config = dict(
    input='log_mel',
    vocab_size=5132,
    encoder_stem='single',
    decoder_qk_norm=False,
    optimizer='soap',
    precondition_frequency=50,
)
Rows from block 3 of the text decoder, named by matrix and row number. Rows with one number belong to one neuron. Each number is 128 + 24 x the weight over its row's rms, rounded and kept within 0 to 255. All counts start at 0. Numbers have three digits each. After the name is the row's rms in percent of the matrix's.
# gate: MLP gate (decoder.blocks.3.mlp.gate.weight, 768x192), inputs 0-47
# fc1: MLP up (decoder.blocks.3.mlp.fc1.weight, 768x192), inputs 0-47
# fc2: MLP down (decoder.blocks.3.mlp.fc2.weight, 192x768, transposed), outputs 0-47
gate.182 094:135151135144169148142102130116136161172102104112101112124091144109185103141139136145146139179080110130132131109110105148172113120131165091134144
fc1.182 098:144128171108107150101108147129100136123160109118129140117152115166104115153087123150159162103150126115147086146148145156117125131107151118128121
fc2.182 099:146179113138095152133139085149136111161122107128118081145111098125130089110106167096162137111168118158152152109147134091111145154138099140111161
gate.183 081:126090101107126140105130129152139102149118169100116144151129104124174091162116106082126154114147111158116123164109058090144129127131187135151139
fc1.183 083:137135135152130168111131102126123100180117082142092140133089092097135101098101104147122116128117117142093143099103107144132116086099144105111111
fc2.183 082:088136128117154177122122106113129171098110142143136119151120105095136124132108108134114136129110104115101122111137147125128101120122164111136113
gate.184 100:121148125119092091125108135102102104150131105134189105116089139144124091163110128172139092139148092163133136144107170134169127135101112147133096
fc1.184 084:126142127120142110178135141116119115120113099098120141123135112114127153069100126109143075096127146102146143133113123141132105132117170089151101
fc2.184 096:094156116112123203122150079124117108142127088112119145153117098135180090157136146157103126136130136119127103130152095148128115136127122142130107
gate.185 097:120123127142129122152108111122096119136139078116145115122171110126142115136103111107118109132141115076133155113086117190073107110147155150166090
fc1.185 096:110151093125124133097153137135129142153135169094127099130160143093135153108105153145149111126129151110149114114102154121154167157057158134100085
fc2.185 100:102113108147138084173138146118131110158136153134104120074124117129185115119136161135158124110140098118130129109174135120092124145137126145124138
gate.186 096:096155112150159105099081139130118204104135126108119143100129137124140133103121130120161108109081134117136111149151123151130100140154118114110137
fc1.186 092:125089143137110127144105139129150160107154103087109116156139137139165126164105139106137129077169127121126141121161135089145112159104150113065155
fc2.186 101:085100111116153161095160132111142138150159127136121100157137110162130110106143141122106154116111110133111142115099164118145136139109128123147135
gate.187 094:111132157142121103120107140104148102123055095153067168134099141084135200163096148098106103111089116136153115146075115110134133130114101108127127
fc1.187 091:108138188141133107147127103159109114119127081133071135162124149115110157128116158056116122104104135110093104122104122143143163142112157109115124
fc2.187 092:129108108149052150103098146152111121120112108123143143124136128109089102099115118105092137116159149102147139114150110135152100154120141138122119
gate.188 085:165126137144092131161138102132118076145171103127108148123104149135121126148114150112152136190186145163096176162117110093146146148103143111087166
fc1.188 089:136127091115101108066155117078095122131129111137194106139143098136135082107125145153128101060106122089167107130120132107143111131118181117170128
fc2.188 089:168097121137117141137116151126089118153094124114137118131155092159109132112106128130113101098102049099133129121127141161163095163122126146139140
gate.189 092:119139130142153115130160139108117129117094123147166119107142102118129171099101122115148115099137088102112157123095110173158146126122096138133106
fc1.189 089:115149156123108113098119131149152115122128146161114107114146131131122127151128124160151097113148162113107151120119143138121136142126114133126183
fc2.189 097:137132100137169151140080150173136108137137101131163124093132153167136166158180143137097110175123144119138095064095151120128129143121156118072140
gate.190 101:136122147106121094113158089124135135156095111122150135121147146151109097175169123104145116140088121120142138133122129140137118131160125132097163
fc1.190 103:156133141135141126093119110126128107136142134146167081140119094114153128170100120135120108151081129141152135168130144116130138128118153156101162
fc2.190 096:149109123113083128143128126121081168140133110118135158104144099092106114134145121176089101104138128127126144118151178110171116137115100146112189
gate.191 105:148150138141139158131145158097109129129096130112095142164113172136108163138132124177092165118117137086123109141093132142125126173142133144110131
fc1.191 107:141129133100130105162100129151117128108076112148115140129116121101119108143121166145123102132139148147131145184112123133129127099076087075130098
fc2.191 105:137152118132164106132157136170192140151118153136125166102163129132126134150111107122170160134114108114137104129143111120120118127114049148123106
gate.192 106:089124114128098124129141094213154128084122145131132141115136152114131107153143140152134123125109080118149174099132121106133110130140138134123106
fc1.192 101:135179145156122145114093106062142105114167139135132128133131149108105133132123126126091092121102127126121141163123137087144142129109094129124132
fc2.192 108:115109128116121106104140082165151152168154116159153153104133171097082174105124185115140169132161117116117112127133109126158125141153140140077140
gate.193 098:142105168123130138131108204138113156132118130140102135146165111156140126139116100141101119165131141104152103175154141185135109111120111120077127
fc1.193 096:104162108131138124116134085112118146184167111147133139137090122143147133122112129081133131109111098145106135099120108111182087099161143139146128
fc2.193 102:111106124124129162098145091121091135109146126096121101119111155127166151140131145115156167110130108111147131119113115151091154108150104164125125
gate.194 089:126146109109143092144152216128131125170129151120132109092105109102113139150145132142099140162145132127083146092119142136126071116095152108178131
fc1.194 082:094123115098114161117149077089098150067183093137086103142148148117126129159147121093120116117139160106136101142189122102129146162175088145091119
fc2.194 092:093149103138147126118128119168140125104140112131146164107099107116132180182164092120128124173105130119141139158137142100073103124109100128129119
gate.195 104:114106133081141134137163133130116113118123109100120122085166123130111137105136142136127146156150153093119092088180127139130157115152175150180170
fc1.195 112:156133120105143099126164129158105119079109131119133124116151131116138132134132176123148106105122124109134149129167135123125134094134110135157115
fc2.195 106:162140169150157113094188130116137150133086117133123121120146122064142140154111165139121140171125179096097109120166163140150129109141135136126082
gate.196 077:163110115153097134130102102129150158142095171133143163081116128126093160135090092109104098071132121120116163119092102174121141148150104160089112
fc1.196 078:154134118132148111123141167095133134099134153065124116135122104116121098156119144112103107155110107074150145114161155141131147135142144098138109
fc2.196 085:091095109105159119158146115128133129161114125114107131139157156170161114119101081165129084148149147126142132147124124090122147126119120097120170
gate.197 088:147083159162137100109115140089134157126082142126147146136095147099108157100106115108148135162141172157155078154122118152124139093116118156114115
fc1.197 093:129148145100124134173129102179143105115196113138128135139168132138169101198164122163113106102062077099115132132141166117134115159135150084133139
fc2.197 097:125122108128141097092113172163130137088120115129125151110112151148083160089156111076145180119110154099125123124155094123119135122163114098111167
gate.198 102:123126154122153122132143142123118198125117143114125138071126133160103157099072056120087146108097114116124103134087163122162151141121146110173123
fc1.198 102:149131127123125109125153163134130089096164127106132132119103150125126094142179142097090175147101117111183165156111120105123144143120137116161155
fc2.198 102:137134154123097150141135120145117108157122148105134143129138163122175097114118096162144123142100096102112149122135105129133116134168127091148136
gate.199 102:176137103060120086173136119141116143164096142092151111132125143132147129145149150144148163112123130118092090126124134122116105147116120167169133
fc1.199 109:122137112122101085138109101126118115109133104117143103125127108176120143142132112183177165109123117125135139112098106151118109126150113086160143
fc2.199 100:104153125113149158106173148124166156154083172090097135153161128118187116132156109127140132131131121138092102128126132129119075138151145126090114
gate.200 094:099141103109161148103173166130122137127141087105133105109163107098137126141106134178170155127142135161115147103094135152155117193155091072126091
fc1.200 095:138152177081098129091143144115111108138163107120130166082098094088126118127139163127131156108141169148075140142103119137158136182106135133154119
fc2.200 096:145160139130116068111118146142142157139140137130109146119104133122148157130144144139131145117119120120148150148162136122115126080102139129160102
gate.201 092:107137133125115102145126124150122112121135126138155124115074127096116131160159124137127132126139125107160131113160119098128149132123137148106105
fc1.201 091:136161121110091130118105160121137106145164154131125122147168149093122142160088163107109120132108125161116120151137130108107111145125188149111160
fc2.201 089:117156136135119143121105164144121107073135098103105138106104141104144121147140133151138149152144143105106156171134130099121150090152081140123135
gate.202 092:122120137116150096148146136161100138138115102079148098106098111144142097095135125147131143090148140110129125120097137146141152145107153134122142
fc1.202 091:149135158120131122139138130128134130095101143139125115149115154161118106189137121157103178122142101138080113130113140146134150101107146126125123
fc2.202 095:128124138095154125128138112143156116083126164133158125111147165172164113080135128160145092120126186131115103120123130133060122101123102113136124
gate.203 100:108135145127150128131107140156142133113063116117146126104152147134151129131110098114132094110105136145100134094132124148105121120106169117142108
fc1.203 108:106155112122124082136102102125130103081133119156119147133154115118065090137084132139126151112117129166112082140112158150110115131176139133132118
fc2.203 112:143133146125121094119131133098152091159111148159179100151166109121126136157117085128109124127134113119087139150121146126136146116123111166132108
gate.204 111:117054072109134138136110130094122120127122088079130142125161094159127110180084111066122135145128152114116132132126131157109097147144121144153113
fc1.204 120:107094122117128123136137130150138144125116092128108110094091119142160195169087104125130189106153140126119122155107134189130156170161156089118112
fc2.204 098:137136148133095080111113144148157145138118099099109141127088121135147167109118145141150138189160131142130148152146115151112127113115178156154135
gate.205 092:097135132131133115115208119135108133144114108142132145160119191125153121096137089125186118131130110111120092114135136120138129164195105133161085
fc1.205 095:152125117102110132138133156115147109114133142133101084106117129148147124160141143161176110113116156111087168134136103123141129071175111106167150
fc2.205 102:143168125117104122110102107147171112128151122117122111125131159153151102160084089160143106116145131126106084145109142118121102124158086118132135
gate.206 122:129118144089086167140124114147083105152143099155129129113076134126136128124153126128168139145107142140118105095122113088133145144091134105115150
fc1.206 123:170094120133115091156123108109144153131116120142103108097129103184132143134110095152143113099093108158151087086130109127118091196135108120143148
fc2.206 116:160144126103112124153074114114139097152140067117117090133129134114142125118144137100204126160102094106093132120133116115104107114119161134133115
gate.207 139:131109116139168140103125152120112136106121149140127117117127147119131154105121094114163140142185077166137112143142140136137114124153134111125133
fc1.207 125:089158132116142138179104084155192133146118130091140113183107121130137151090144144132126129127117149183114136133182137107129127122101132144150125
fc2.207 115:120101104137134135148119146123116123105102151171122145095109113148095121118104138098086156130110165122151132169112136144132177141133171105110139
gate.208 122:146142157090102127135147095161135137144146144134163170131151120115154114161105127136151150116110147152137129113115109117173175103092141111150115
fc1.208 116:120131103178145155094120089111122104102126157110159125113146130141089156133101173110135081135113158171114122171148116123140149128109115115108124
fc2.208 112:122132157131110112178128120140126160096106136079126167174142099147124138126100127118153101152099096110117127140109144138092172144091127121139147
gate.209 098:145145126097138168175143141078140108140135162129129128156112092149125133149145083127090110140142100145142082121124091119123117119146127160147112
fc1.209 101:150115142110099100138120081093141111117122147121142134108160147125137160111130125165130123093113098104170134139162138160095147119145115125096153
fc2.209 104:157145141121158094113178141135131125142115132151125116121100113135092113132157152139146153070124096146176124107136149116083168153117153145134145
gate.210 093:098121117123135073106143102114145104098137155153104134113144103172137099135126125100112117130161116135126137176180114143085117158150111168175088
fc1.210 093:090160129131153129123108136132113152099128140107118127094116112121125096123161109105108124124099110151156124165132084160178157151137112115119128
fc2.210 097:125138153111098122080131131160123133129152117140166115127174119144123096142150067134106147154123096134127176152109155109117107145097148153135153
gate.211 091:131093120138133133134122127157118134164099135105104139116156104097096127114121144147146114093142099124083109122129142178134082114114133105117116
fc1.211 096:097101089096134135082079155120135162104147150135181112116146176067113106136124087121108142155140117185144142141118164137117122152136102135125103
fc2.211 095:115093145114108095120172193116137109121108126080116115152159129185147106090152141097114131109148138129139120126120096104115169086189080120138105
gate.212 095:078146116110120131118108150149170133099124101152119140137135144124149118148143109105142100133176130101166121139171176183121118144084122136114144
fc1.212 094:105184149112138109161095132161182117127107113109118176110139120173120134114144082123155132120128127110175167158168159169139137160134159150108137
fc2.212 102:128143165097163085097113122128080126160168139135091124127096154153125126147099150115151137135135102136114151075120136102112162156138186122146098
gate.213 099:122109094140128160123116097182156164104119156092096133122076114127137131148119134103091128122140143171144137158139093156154117161117151134132113
fc1.213 098:161120171163137125116110126135130137113131137076115162134141138116133081104151103094086140111140124097163071130152119128131105183112132089147174
fc2.213 099:145138133166098129103157066160132078171123139141111127169162082136138138156119120142176128126129160102108133134112104138141150092128125141137103
gate.214 090:168145116100144097114089124087104146117123143146131125118109131170133142124119123178131127133136148136142132163112140128145072100149147155144121
fc1.214 089:137112117095155068124130134114152157132107158136083142106125130171155143122130126147149161105123069175147109138135108135141119076126148120118124
fc2.214 094:102148122141083133118093135133100113154087137163118150152121115165129120118171162093118150120151112135116153128084101135118162140101115146122132
gate.215 089:110127083107140139153157108082141122161135156116126155122094144119135148065134097119148099174192139046145112139105129129112076175141122155129127
fc1.215 091:127155148128127091124132140197162153087098130109099151148109111157128147143127101127143090123149147150120154147133123080153132127116135120122128
fc2.215 094:105128119117111100083124158139093113148123177153150103096091113145152149103140130164142118167092123105123099148147142101052101169134112115154156
gate.216 097:158151120109157107096156129092129105126125103136120148090155089114120142100118108092130158136156124104104085085164132153117164113154087142130087
fc1.216 096:136093143107153088124181136142153098097081118092111128122170081128089160123139123138106147139113133144117124092156132132145127148127086114122122
fc2.216 098:149148141132096178101116155101165152143142133115138134102101134185091150134091139154137154131173128095120084099126122137090115111158143060141125
gate.217 106:150158161111136132039153141145108192139117125116150102126103147124163125120139117133152169086097140143122130142087159138144113166139148114116138
fc1.217 109:106116144132140158076127128109151153180137162135118098136115112141141139133113067105103143152140137139153112118134130144129151140156102132099148
fc2.217 099:166151167144100136085117184151093127148099116155160091124120102119106160131150120139094141132114121119122112122143151154131126106162131148115123
gate.218 089:104132154147161136105134127126131114063126123123156181120170133123157141111093119115165085119127135128153159161119130189110153122117126105145105
fc1.218 089:128107159153107107120118155083156129142098122155171115132159123148146125107111107104136141122139116162119146115165117126124135133135084051174107
fc2.218 094:153088150082145145157151144132115159146119088123127123071157125106054126124171136150125129133155150148113124156143155142112152123103066101102122
gate.219 092:127080097081114142106161105124142098060118140127129145090154117167163148103124088162159154137140157139118127128136159142165117176131125144085089
fc1.219 095:139186164108099096124101115088115118162147120150093137116112135122124123112140142096119102131124077122120129135128184137130141110142134138132131
fc2.219 100:152072137159104102142118115163137155116084132145125111114145155144137147128140068155121149142120116121127130115143124115111134127171114148091173
gate.220 087:109139141115157141147101127149087155100082125122126140169153115124144133150088089169126155117133140141120137113122117140111148095150166097143137
fc1.220 085:145079119113104128117144106121126144196115116121134107072147126160104102090145146096113138158141141138158123121109115133128131127133128148094134
fc2.220 100:119123134123101085090104143085142138164145151112128078100144103140115088130111148118130139137149113095187139156129103162125138112117162137098106
gate.221 094:125072151129113107126123146112128159174149103132128089121134105090088113116101080154132111166165129118126127150135178148121114134145094127130073
fc1.221 099:126142127137150119148101131117131145124108113170138130115115101117122173112114136180111104156092127177138133125102128110186109124072132101113138
fc2.221 094:138178097142139116076143186138130104132123098109143163154143105138166137162087126137108098113134139117126159088128130092134143077122116190097119
gate.222 091:089166117132103138144106101112091174077138102195143128122142105133138148124121138088095114178130138136124096146171114147169147127103157128126134
fc1.222 094:169157139111073099133145169122169141178086119164165112133135088102088132139124139137154101099114116096135136101101119150125153118092137132108107
fc2.222 096:115146101080130161109139147173120132131081085130120081187108096121105134134074150152114136156146149168143146111149135138117120127169123126181133
gate.223 090:112155140105108144153123142129107116144156120135134101112143142114144129153168111106095122172084125119165131157158125168125133142131149121123136
fc1.223 087:131099124128166133134089122108126131096134126112109137149162098125103108094163108110090121139117129118141182127092128140126103125144121125106124
fc2.223 094:109120154119126129110163090100136093148097125151117092090130092131136108155124102134083150144133118177121136161130123103109121132159133174096135
gate.224 087:153155129118126145121163085139099140136128114112150134107121100144102117141137141155146146156158167114115121084173174168095069135102143125100124
fc1.224 088:189143135166149129138141126124110130151132114135156126108144122141126151153095079138160131143142172123128089101173135139100081111113144119141142
fc2.224 092:115056148152132132123115113095102159113149127136129123113141107117125141156118136077118096123170130094102151142111097087144129134099158093113135
gate.225 102:132140142131140128137108131098116165083120110172087121107115121153117098115115165137134140152119115100129096131092179118115136143133139160138169
fc1.225 097:102118118107132116171136137122119143052123160153105098139105104138094128146130163092132124132120133119176140139100145116118122095146153129137110
fc2.225 102:118118153097113120162125106175105146135135131172156109171129140109167147125140074120105125113163114144159146116098142133122127143093082116129067
gate.226 118:113139166101130114191107167108107081095122159124093126136106118117130099177146109110102142154122093094132100107114176117100155130103138107136161
fc1.226 118:128115150090110172093111125123125096115114117116124139127120111158137131100151118139123137082108133135111165133134144105114099181156081148087145
fc2.226 108:101111119112119147133149123149123140090120120140128139122180119176137090125141141125088135106076178106109140100130103097135100177135152114107087
gate.227 110:094102129142137135083172151135136114113107135132136113115127130130149147125110118088147077114147106142129139110140136167069135141150121123118096
fc1.227 099:160159132102131128136152119117141109091101121120169123127156166162142121146102137155136117097130120112123131101111114101147114096056148159141114
fc2.227 103:167137132099145154168143106070094118097134154171134118113132091125153097120122121107135097156115125099113134137154131129150162164104134180138091
gate.228 102:082128144100138168116147155125145149123141188125129184119090082112163126079118099134081135133128157111159109122105143135157108133122165131145129
fc1.228 099:095164093132126113115134101112120162117113135103145136075156108101123116106193147117164133152097158115130116129071155156132096141122103106138123
fc2.228 104:104157140139151132122170136122117128127091103141100158131125119079128118166144127148106131130109163144123165169123126147106140135111119116173164
gate.229 084:131120107158141141134132162148144108113140093113153126128145108101133177114160117137156148149085138077090159142118086124074160154134136147105138
fc1.229 082:102161146111133103127124169155153105142164115087133115201089116117118098127079113110114139123134151122142142142113115156185149144155090100098082
fc2.229 084:143104114124152066115108099131080113158135164124124126171141160131112107148118079095083119147153128179111123113121160128128138122104128150105163
gate.230 092:147141154102131117124110118147129090097121171120152043125129116129127169147144099130104104075175118152137109148134131098138135141097122150152075
fc1.230 088:133141107103152106131123104115176150132135154130092127131123128106079120137119124109104116142108114135153110185140096086161111141139093101104120
fc2.230 090:118107150119149135151134121114127132157136067115111098129137116162164180161141130136121103154105156161126139100192186148117146122121141128137126
gate.231 100:087130086115088146087084153151101121135105118141164092144171096147098091163151148146121125107150145145108188145152144066111122130128119131133097
fc1.231 100:145111101159173106113136183164133153100131115126074136157157121138125128140126121131153118115076132081119098114135115123120146143154114103134088
fc2.231 099:110160151114144111127128087120169143137136140098102117099147125154151142106126162129113118145153155092118097179123137116088150153116101180114150
gate.232 106:099144146147141148171126111152103133128109080103122131154142094186088180146116089149174157155156113136153143113092093149152129156121123108131135
fc1.232 101:129142096105142136127115187125137144126159114102110132140081148115128090116172102121095098129140140199129117157137138124091099106148100147112185
fc2.232 095:131168120140096118154081134111098111148105169155121150124110104162078128142064129126136115164076115112115178107136078143147136099080114113144111
gate.233 080:124147085155166108148132130095140098174138152076101118105120104142102156154148108118151067091160105137125143121090162128161079146107130104176090
fc1.233 083:106145099114114128097108179084117141083125105120124136146119173159089137114155131176099148157102087130102120091159143128150118114103126117144128
fc2.233 087:109116121082168102100128134152168142117117100084145121166103115104150120147142064163149133139114146114121136126091093129155159109120111125065154
gate.234 103:144118136107139112161153150149126118130133105120091136075138120148072135126149157090130127157161124117103106140128150173103145134118099178131148
fc1.234 095:111127148132133112092119162158138096107147139121109156122168083142119087147081117096120128160120151152129174089151136120129097175124085126175164
fc2.234 099:137097211139075144155137116124142128086118102148139147118145112099120120175121126137136130161067134155131118146124122110100117120132123098137154
gate.235 089:092086109123091160188116123131114153136133113129165151147101075121149128161136141144155139115150146133140124131097139135060110128177124142181093
fc1.235 091:097095142119110150175098130115121161119135130134120155105123098147103122169135169135131105127145145135120078124129128142088139110153134112181124
fc2.235 100:114093138123102105116162131123127112163135118123141107132119157131172099137118131109127094122121126113132131127120102148179119115137124170112096
gate.236 096:124125143140123147120096141138135094135100106117143144126120149118137160126146107092143118082113139126100113134119123130118129174134133126084106
fc1.236 089:162145126135124155164104114139133110150131124101116125092158150130131133090168141143098104124117146100110137144141096113087096191156119092132134
fc2.236 093:121162162112104112112113148119137110119107155154104129130149111139101128114087139114151115168119132102129087131125104126128148103099154138162128
gate.237 111:127141134116084124161118149149144095116111141144151146121099122141110123096142105142104153122170138110149115106108071145123126093169162146199121
fc1.237 104:128119097133140140176124151117096058169122165135127109133098117113112075120154103096089171171116196157128161132104113122160161115169157146134151
fc2.237 103:155113194134118150146118120163113114128123102130125138075131116116098111155148113091156142124124138146149153087140174143110135138150139100102162
gate.238 087:108115163112147135166122107134139109132136111100140130129181098150120120131140169148174149160174140144114140118132141129125148143138153172086101
fc1.238 082:098124123119107156155140120125135113096151079145135109110164116153148165118131172154111164092155088114114117113093127124113125136131153144151126
fc2.238 086:164140094122116126156097137157130079077107122112142176129111170121143097138140173111119101131107150127131156163146098155085140143135135129093144
gate.239 089:115149118136123126125117106081141155150140125114119115129082124139103152141085110093085079118145062140146144131151094098179102148139079148165122
fc1.239 091:085112132120120123148146142156133148079116132164149092151164166112167125115151096150141131150122140126124119122111114107098114118125098116097140
fc2.239 094:113111121074165109106114086126078099140115120127137070120121147110132140109138101142123130105167140116126136132150147156114150106133124134156108
gate.240 094:142142095122154165120116101071104083157145144120163123126126150130115122123145143109155089118091093074140117167125165111125110121098100119146104
fc1.240 093:111091128125088135153131146132116168127097137110133154141111127139128108128126090097137143150134099115136158071138133149136121124175156136099135
fc2.240 099:123090147153120125128156088103134173112154120125127119134092165134128147165131169079167146151119138160137162163138093147104137082098113131127131
gate.241 084:121140134158142147118109139126110133124158139154141097189130140133140115125156132152171084099141092176163129120142126138093141146116133149115149
fc1.241 085:155150109174121100121117124147126118116134114147108110174168123112120144174078156137132141131132111185175080156111105130143108094149099151143132
fc2.241 091:113099103121111086117106098122146149146108112089140150115114162147126132147119158155136133130131123104087108123083121094156087138135137109100106
gate.242 096:149117096118121161122130145132173109094089166105135145135117141126153134159140125123111118092146134100121122124107126144117119162136135146134115
fc1.242 099:119126134178100125114120125090106114112139135132155111162133130130138132135098136114094143083148136112147142112107071131127076140108139135090131
fc2.242 103:140141125150136136107130134147144165141135118083148152178148174133134168153136137135126137163136138122160170128136137119158099115143128132132145
gate.243 093:077113073157136120091113081165102109076131156152131133115125141080153134111107130086123117104121125086111107112115115151169152103104121137135095
fc1.243 097:120139097161133117116113144153095040104130155131110135161161106148137091143091162154158110131143084086134135140096096090147119121132083125100136
fc2.243 106:195100123107097120121121144106124140138149137153136119101127099133126117092129133200150110129132111169122140107148151104147098125142154118117086
gate.244 099:164132138146127107161131151128157138145121147144122147135091122141139133130099123114170113125119136133131157125116101125098108120123143121154140
fc1.244 099:098138106076129145098137150105126102160153100133109153125137147167103109128144118138100152130132131074135126113125138086144110090121100103133124
fc2.244 104:150089153140163134143134114106105137133116154122136102102077159205113153117087080148105084123143139153132126177097147146136126142106107115110116
gate.245 097:155123155150130129140127120158143196117094126182128144122097170099121110161153103155170118154150122125098091147126122089097163169132109142174094
fc1.245 094:132153115112151157071104086140113115146198132143134142133147085122119104112146126144097150123140138124152140125123117132105120122134129131147169
fc2.245 095:141131128147144160131108167146101147133107137154115146127133137117111104157114091175175135154173146141111108127156166148125126118077151128134115
gate.246 111:149097141133162175105157112139134135117119128134104112149093134121190112064130091145106100157112142111128148096128141084156120133124090141112121
fc1.246 106:120135138150139082111072141105113097116158162125158093061092099106097109200114135091169149108134100119124161128145158151124139138112123139152169
fc2.246 107:152182199138093094100129100148144116100118127102128127125147124126135083153115106151159115125103116085177154112098159148101165107121091151118166
gate.247 103:122144114116115125172119139136150110098100149077115150123128151166100146167139091140093103126147146115108142139105080131126115165098156101137134
fc1.247 100:085111145149089148122133086108134115119082144154139112170126102110098093146154169087167153139118127107155101169205094155143143115049150101167151
fc2.247 097:111132173145087179127145109138109144123128171128132160109100114094127114122102108136098151132160136160178173161118112119123115147105110133153122
gate.248 097:111145136123173106134153152123126118134149166123153112142098077122134159123130144130133100133138104135117139107134106104108120137112084159118110
fc1.248 101:127161175156105134058146131126083102126131147118090127152136122123115159148111123109143134108103105119164141109100143115131112152121132176088181
fc2.248 093:127155155089134196135137095120112149134124112114113119123169119150157136110135159142094090163161141141168070123108108115106137130132137123129128
gate.249 096:119098143123100120189119110105147133110131127158176114130138117095120123115108080106167058148164144109140179120138126164136152141146112128142099
fc1.249 102:119123087128081126129145140151090079137077104093130117090109123058092123143146148108138121135153143130112128121102122108158084120138151086151131
fc2.249 096:159110152131160130123133146171143128151124133120081123119146174137174110111103135098137171147106100142143117099148127108131159121090209123131132
gate.250 096:128109130113120099121123124174140161124128106127086153091112083094112159123192132152132086137103145127158131102109135104092137105125126099193117
fc1.250 089:112162119169114147151147149119104094103114144127150126156135175178137138131077135128159140127141107100135109145178140098136129131115093138101141
fc2.250 101:120170126148135124148087130098156147097105177103139120144147123128113120124121114169141109171103128139164182126100103100153100158128147150128125
gate.251 091:135142106107171129143162126118139105114134130097119165071118105126126107109087144109100166126102109159139149105120120133150165143107127111106145
fc1.251 096:149149105047139126142131140097134110154121072157127096113123151082124133076106153111144167176067162109099116138114090120143123132135107140112145
fc2.251 097:138129138082114179108044139116113118119157132150131137160095096112130178121132166202136174135154114116101146154093146083157125163180144126130128
gate.252 095:098115168149100117078121104091117129104116079140158146105083125107115143107110172097161139137161148117086115167107109149115116094137121094110078
fc1.252 099:165119123131158147144105144164101152156158143120108112163128106134165104132157111151152151118142117146147104123134143134158125118126141184143142
fc2.252 103:130130120145148171144138107125174096133109123103135133127148100091106140125120104150097076134138118185111129120143148107148153109105129157105114
gate.253 090:129126115088153141090144130116117143166128154153152128096137128078110144136123120152135108134107138152126150111098164119107112099103091149146127
fc1.253 092:140139150117146128144162109103146135143143142155113109104125126134111149135118126162139169122106164102097164098145183121148092107108124133184145
fc2.253 095:149161109098164122145093140108118163100109098139115137118104133161093099083146185106135087103108130170142105122157151171148097137132151102168136
gate.254 099:157167166136102128120131133118094133117134126106162115125117103107121134095151128133123130149126172121168101095143128126128115104081121093173140
fc1.254 095:112142131146110152099101137141153142117121129075156097067176126159133170105178098118118131124124161106145148099147104120143116147143129133123155
fc2.254 101:157159138156122070129117104155152128094086145116162135115106106116125170123156118163107126109132151157147160107138095138131130090106144128128159
gate.255 088:123130093118122142143157117141135094155127118132141176162126078171164142090110115117120128102103085155109113160115119121115131133124150093136117
fc1.255 096:114101110114150115124125138150144124100149111151127118110135121132120147100120117104148153124183116132134123075181146145104119095086122148090098
fc2.255 093:115133111117097095136096135110151099141066155124148094123138130147118129105103126129143119131171122095132102177116126104113173090133158166104080
gate.256 101:139108082089121135120098125101120154134122181171153150139120127116205131094108088117128086106163136148115114090125169135160116138113109143083140
fc1.256 097:130141105103096113114163131172136105123126106156108136134142101159103142152134097186125122136112162195139100120153151134154134143151094168185113
fc2.256 096:117143134147159094118158166142139102140135142134099117155123152154120118119143132116136124135165124147125119110116126135154132125115137082119135
gate.257 097:147141132108126112148104131157151157149106118116085109145089132134123138103086132117145103137159133161090073111079121151104152084145146111129136
fc1.257 095:131132105095145115108159134130122156111121103145102125096119096171190161127090096180134147110180107101155120145121137161096123177124109109148105
fc2.257 096:118143111110179125119134115116145159145125105082123125179108134104118110124138147107145120109094126173114115153090091114137133119114121125164104
gate.258 112:106096122134187116120182113114105188105115128139134130138122134112133132120125145163104150144144112138106135112159095141103154168137143100141136
fc1.258 108:122182127127160115154131125127104128109114082091124133152162163119140080142103154175116142093107143141173159114157117125146115138121116156128099
fc2.258 107:123084095130120123174083158122144097133077142109124179125133132140119149082154146123161151115164110149127129132145133117104187139102153149101144
gate.259 101:146114138158137169156168108107140092143150096146168116173153104163188144107148183112145154093116147143137140144144107175121151136088129145070143
fc1.259 097:125118119127132119110113145136128119105129108121107118108132141101101108093177132120108110097116099135142139126076152136139093117118130125106137
fc2.259 100:120126105097102094110115137115158161104125101127116132114089110124085124145138129115084128159175079170139108127110134124121068105105154122170105
gate.260 113:123120103149101156113134131126110104105133116130134117109159133128115138154115090134124164099130174152086132103101117137136056190142086144117116
fc1.260 112:119186122125094133158103099131111113116141135125137144107129179128129121132143116112103108127126151131117089121116115141124100180149094107149022
fc2.260 105:124152117130127104127107127118077120140128133108105110161117171109131157128147124136156129160162137120101104146158113110158148062140116105073154
gate.261 086:159111107107146099125128101164133133118105144112116182170110110134123145147153141158114162135071111122147129147099119107140146101148136088093105
fc1.261 088:178096104103107108117094120117117117107099098112145143115163111072126135158145121142130182118097142130147138127123178115117158140138118118148081
fc2.261 097:133154131194119160126149096106078132146127127086129166139139135104126127093092122169120140138116092156130075167157129133134126146060156157120113
gate.262 097:146159121137101151125156159204175103183145084183084162118143111145133140135125098139129176121134149145153123138118145141121115088109141113145128
fc1.262 099:164170093129145107181178147129150082151124147178122148112134119147137126140135163158153157099070121078144101107182151138117140088128191150091065
fc2.262 100:207156115122099131101128146119140121154145187113059106164130166129129150142107140142109129088127115095103129153145105154098115115122142140133115
gate.263 105:126101135153169161129133153149090095138123129126117121144125143171128117156084116109110122071130146107069169121124118116160156157153098095101099
fc1.263 100:143096136124136160110118121134126158142138126101129153087110093147165138146118141141126145101103114137134085117127171132101176156104120127121106
fc2.263 099:126139121095126099143093131110090140121155128129131117115172092095098137146163133104131095124077120100110122112107053143136138117119120149109157
gate.264 099:120148064094098101098132148102136173119118156128157126147058101126140137095148107163127125118091099130097120100103125088122150134148105177113145
fc1.264 093:172127183158148133129121111162144115130128106120115139122155167156094162173135133132137181109144162086153155100133111096156144141111118131141124
fc2.264 100:144110118105132139076091133122169115155126151126132129114158130149145172162150132163113154156100110093128103152125087155126104113136068162110166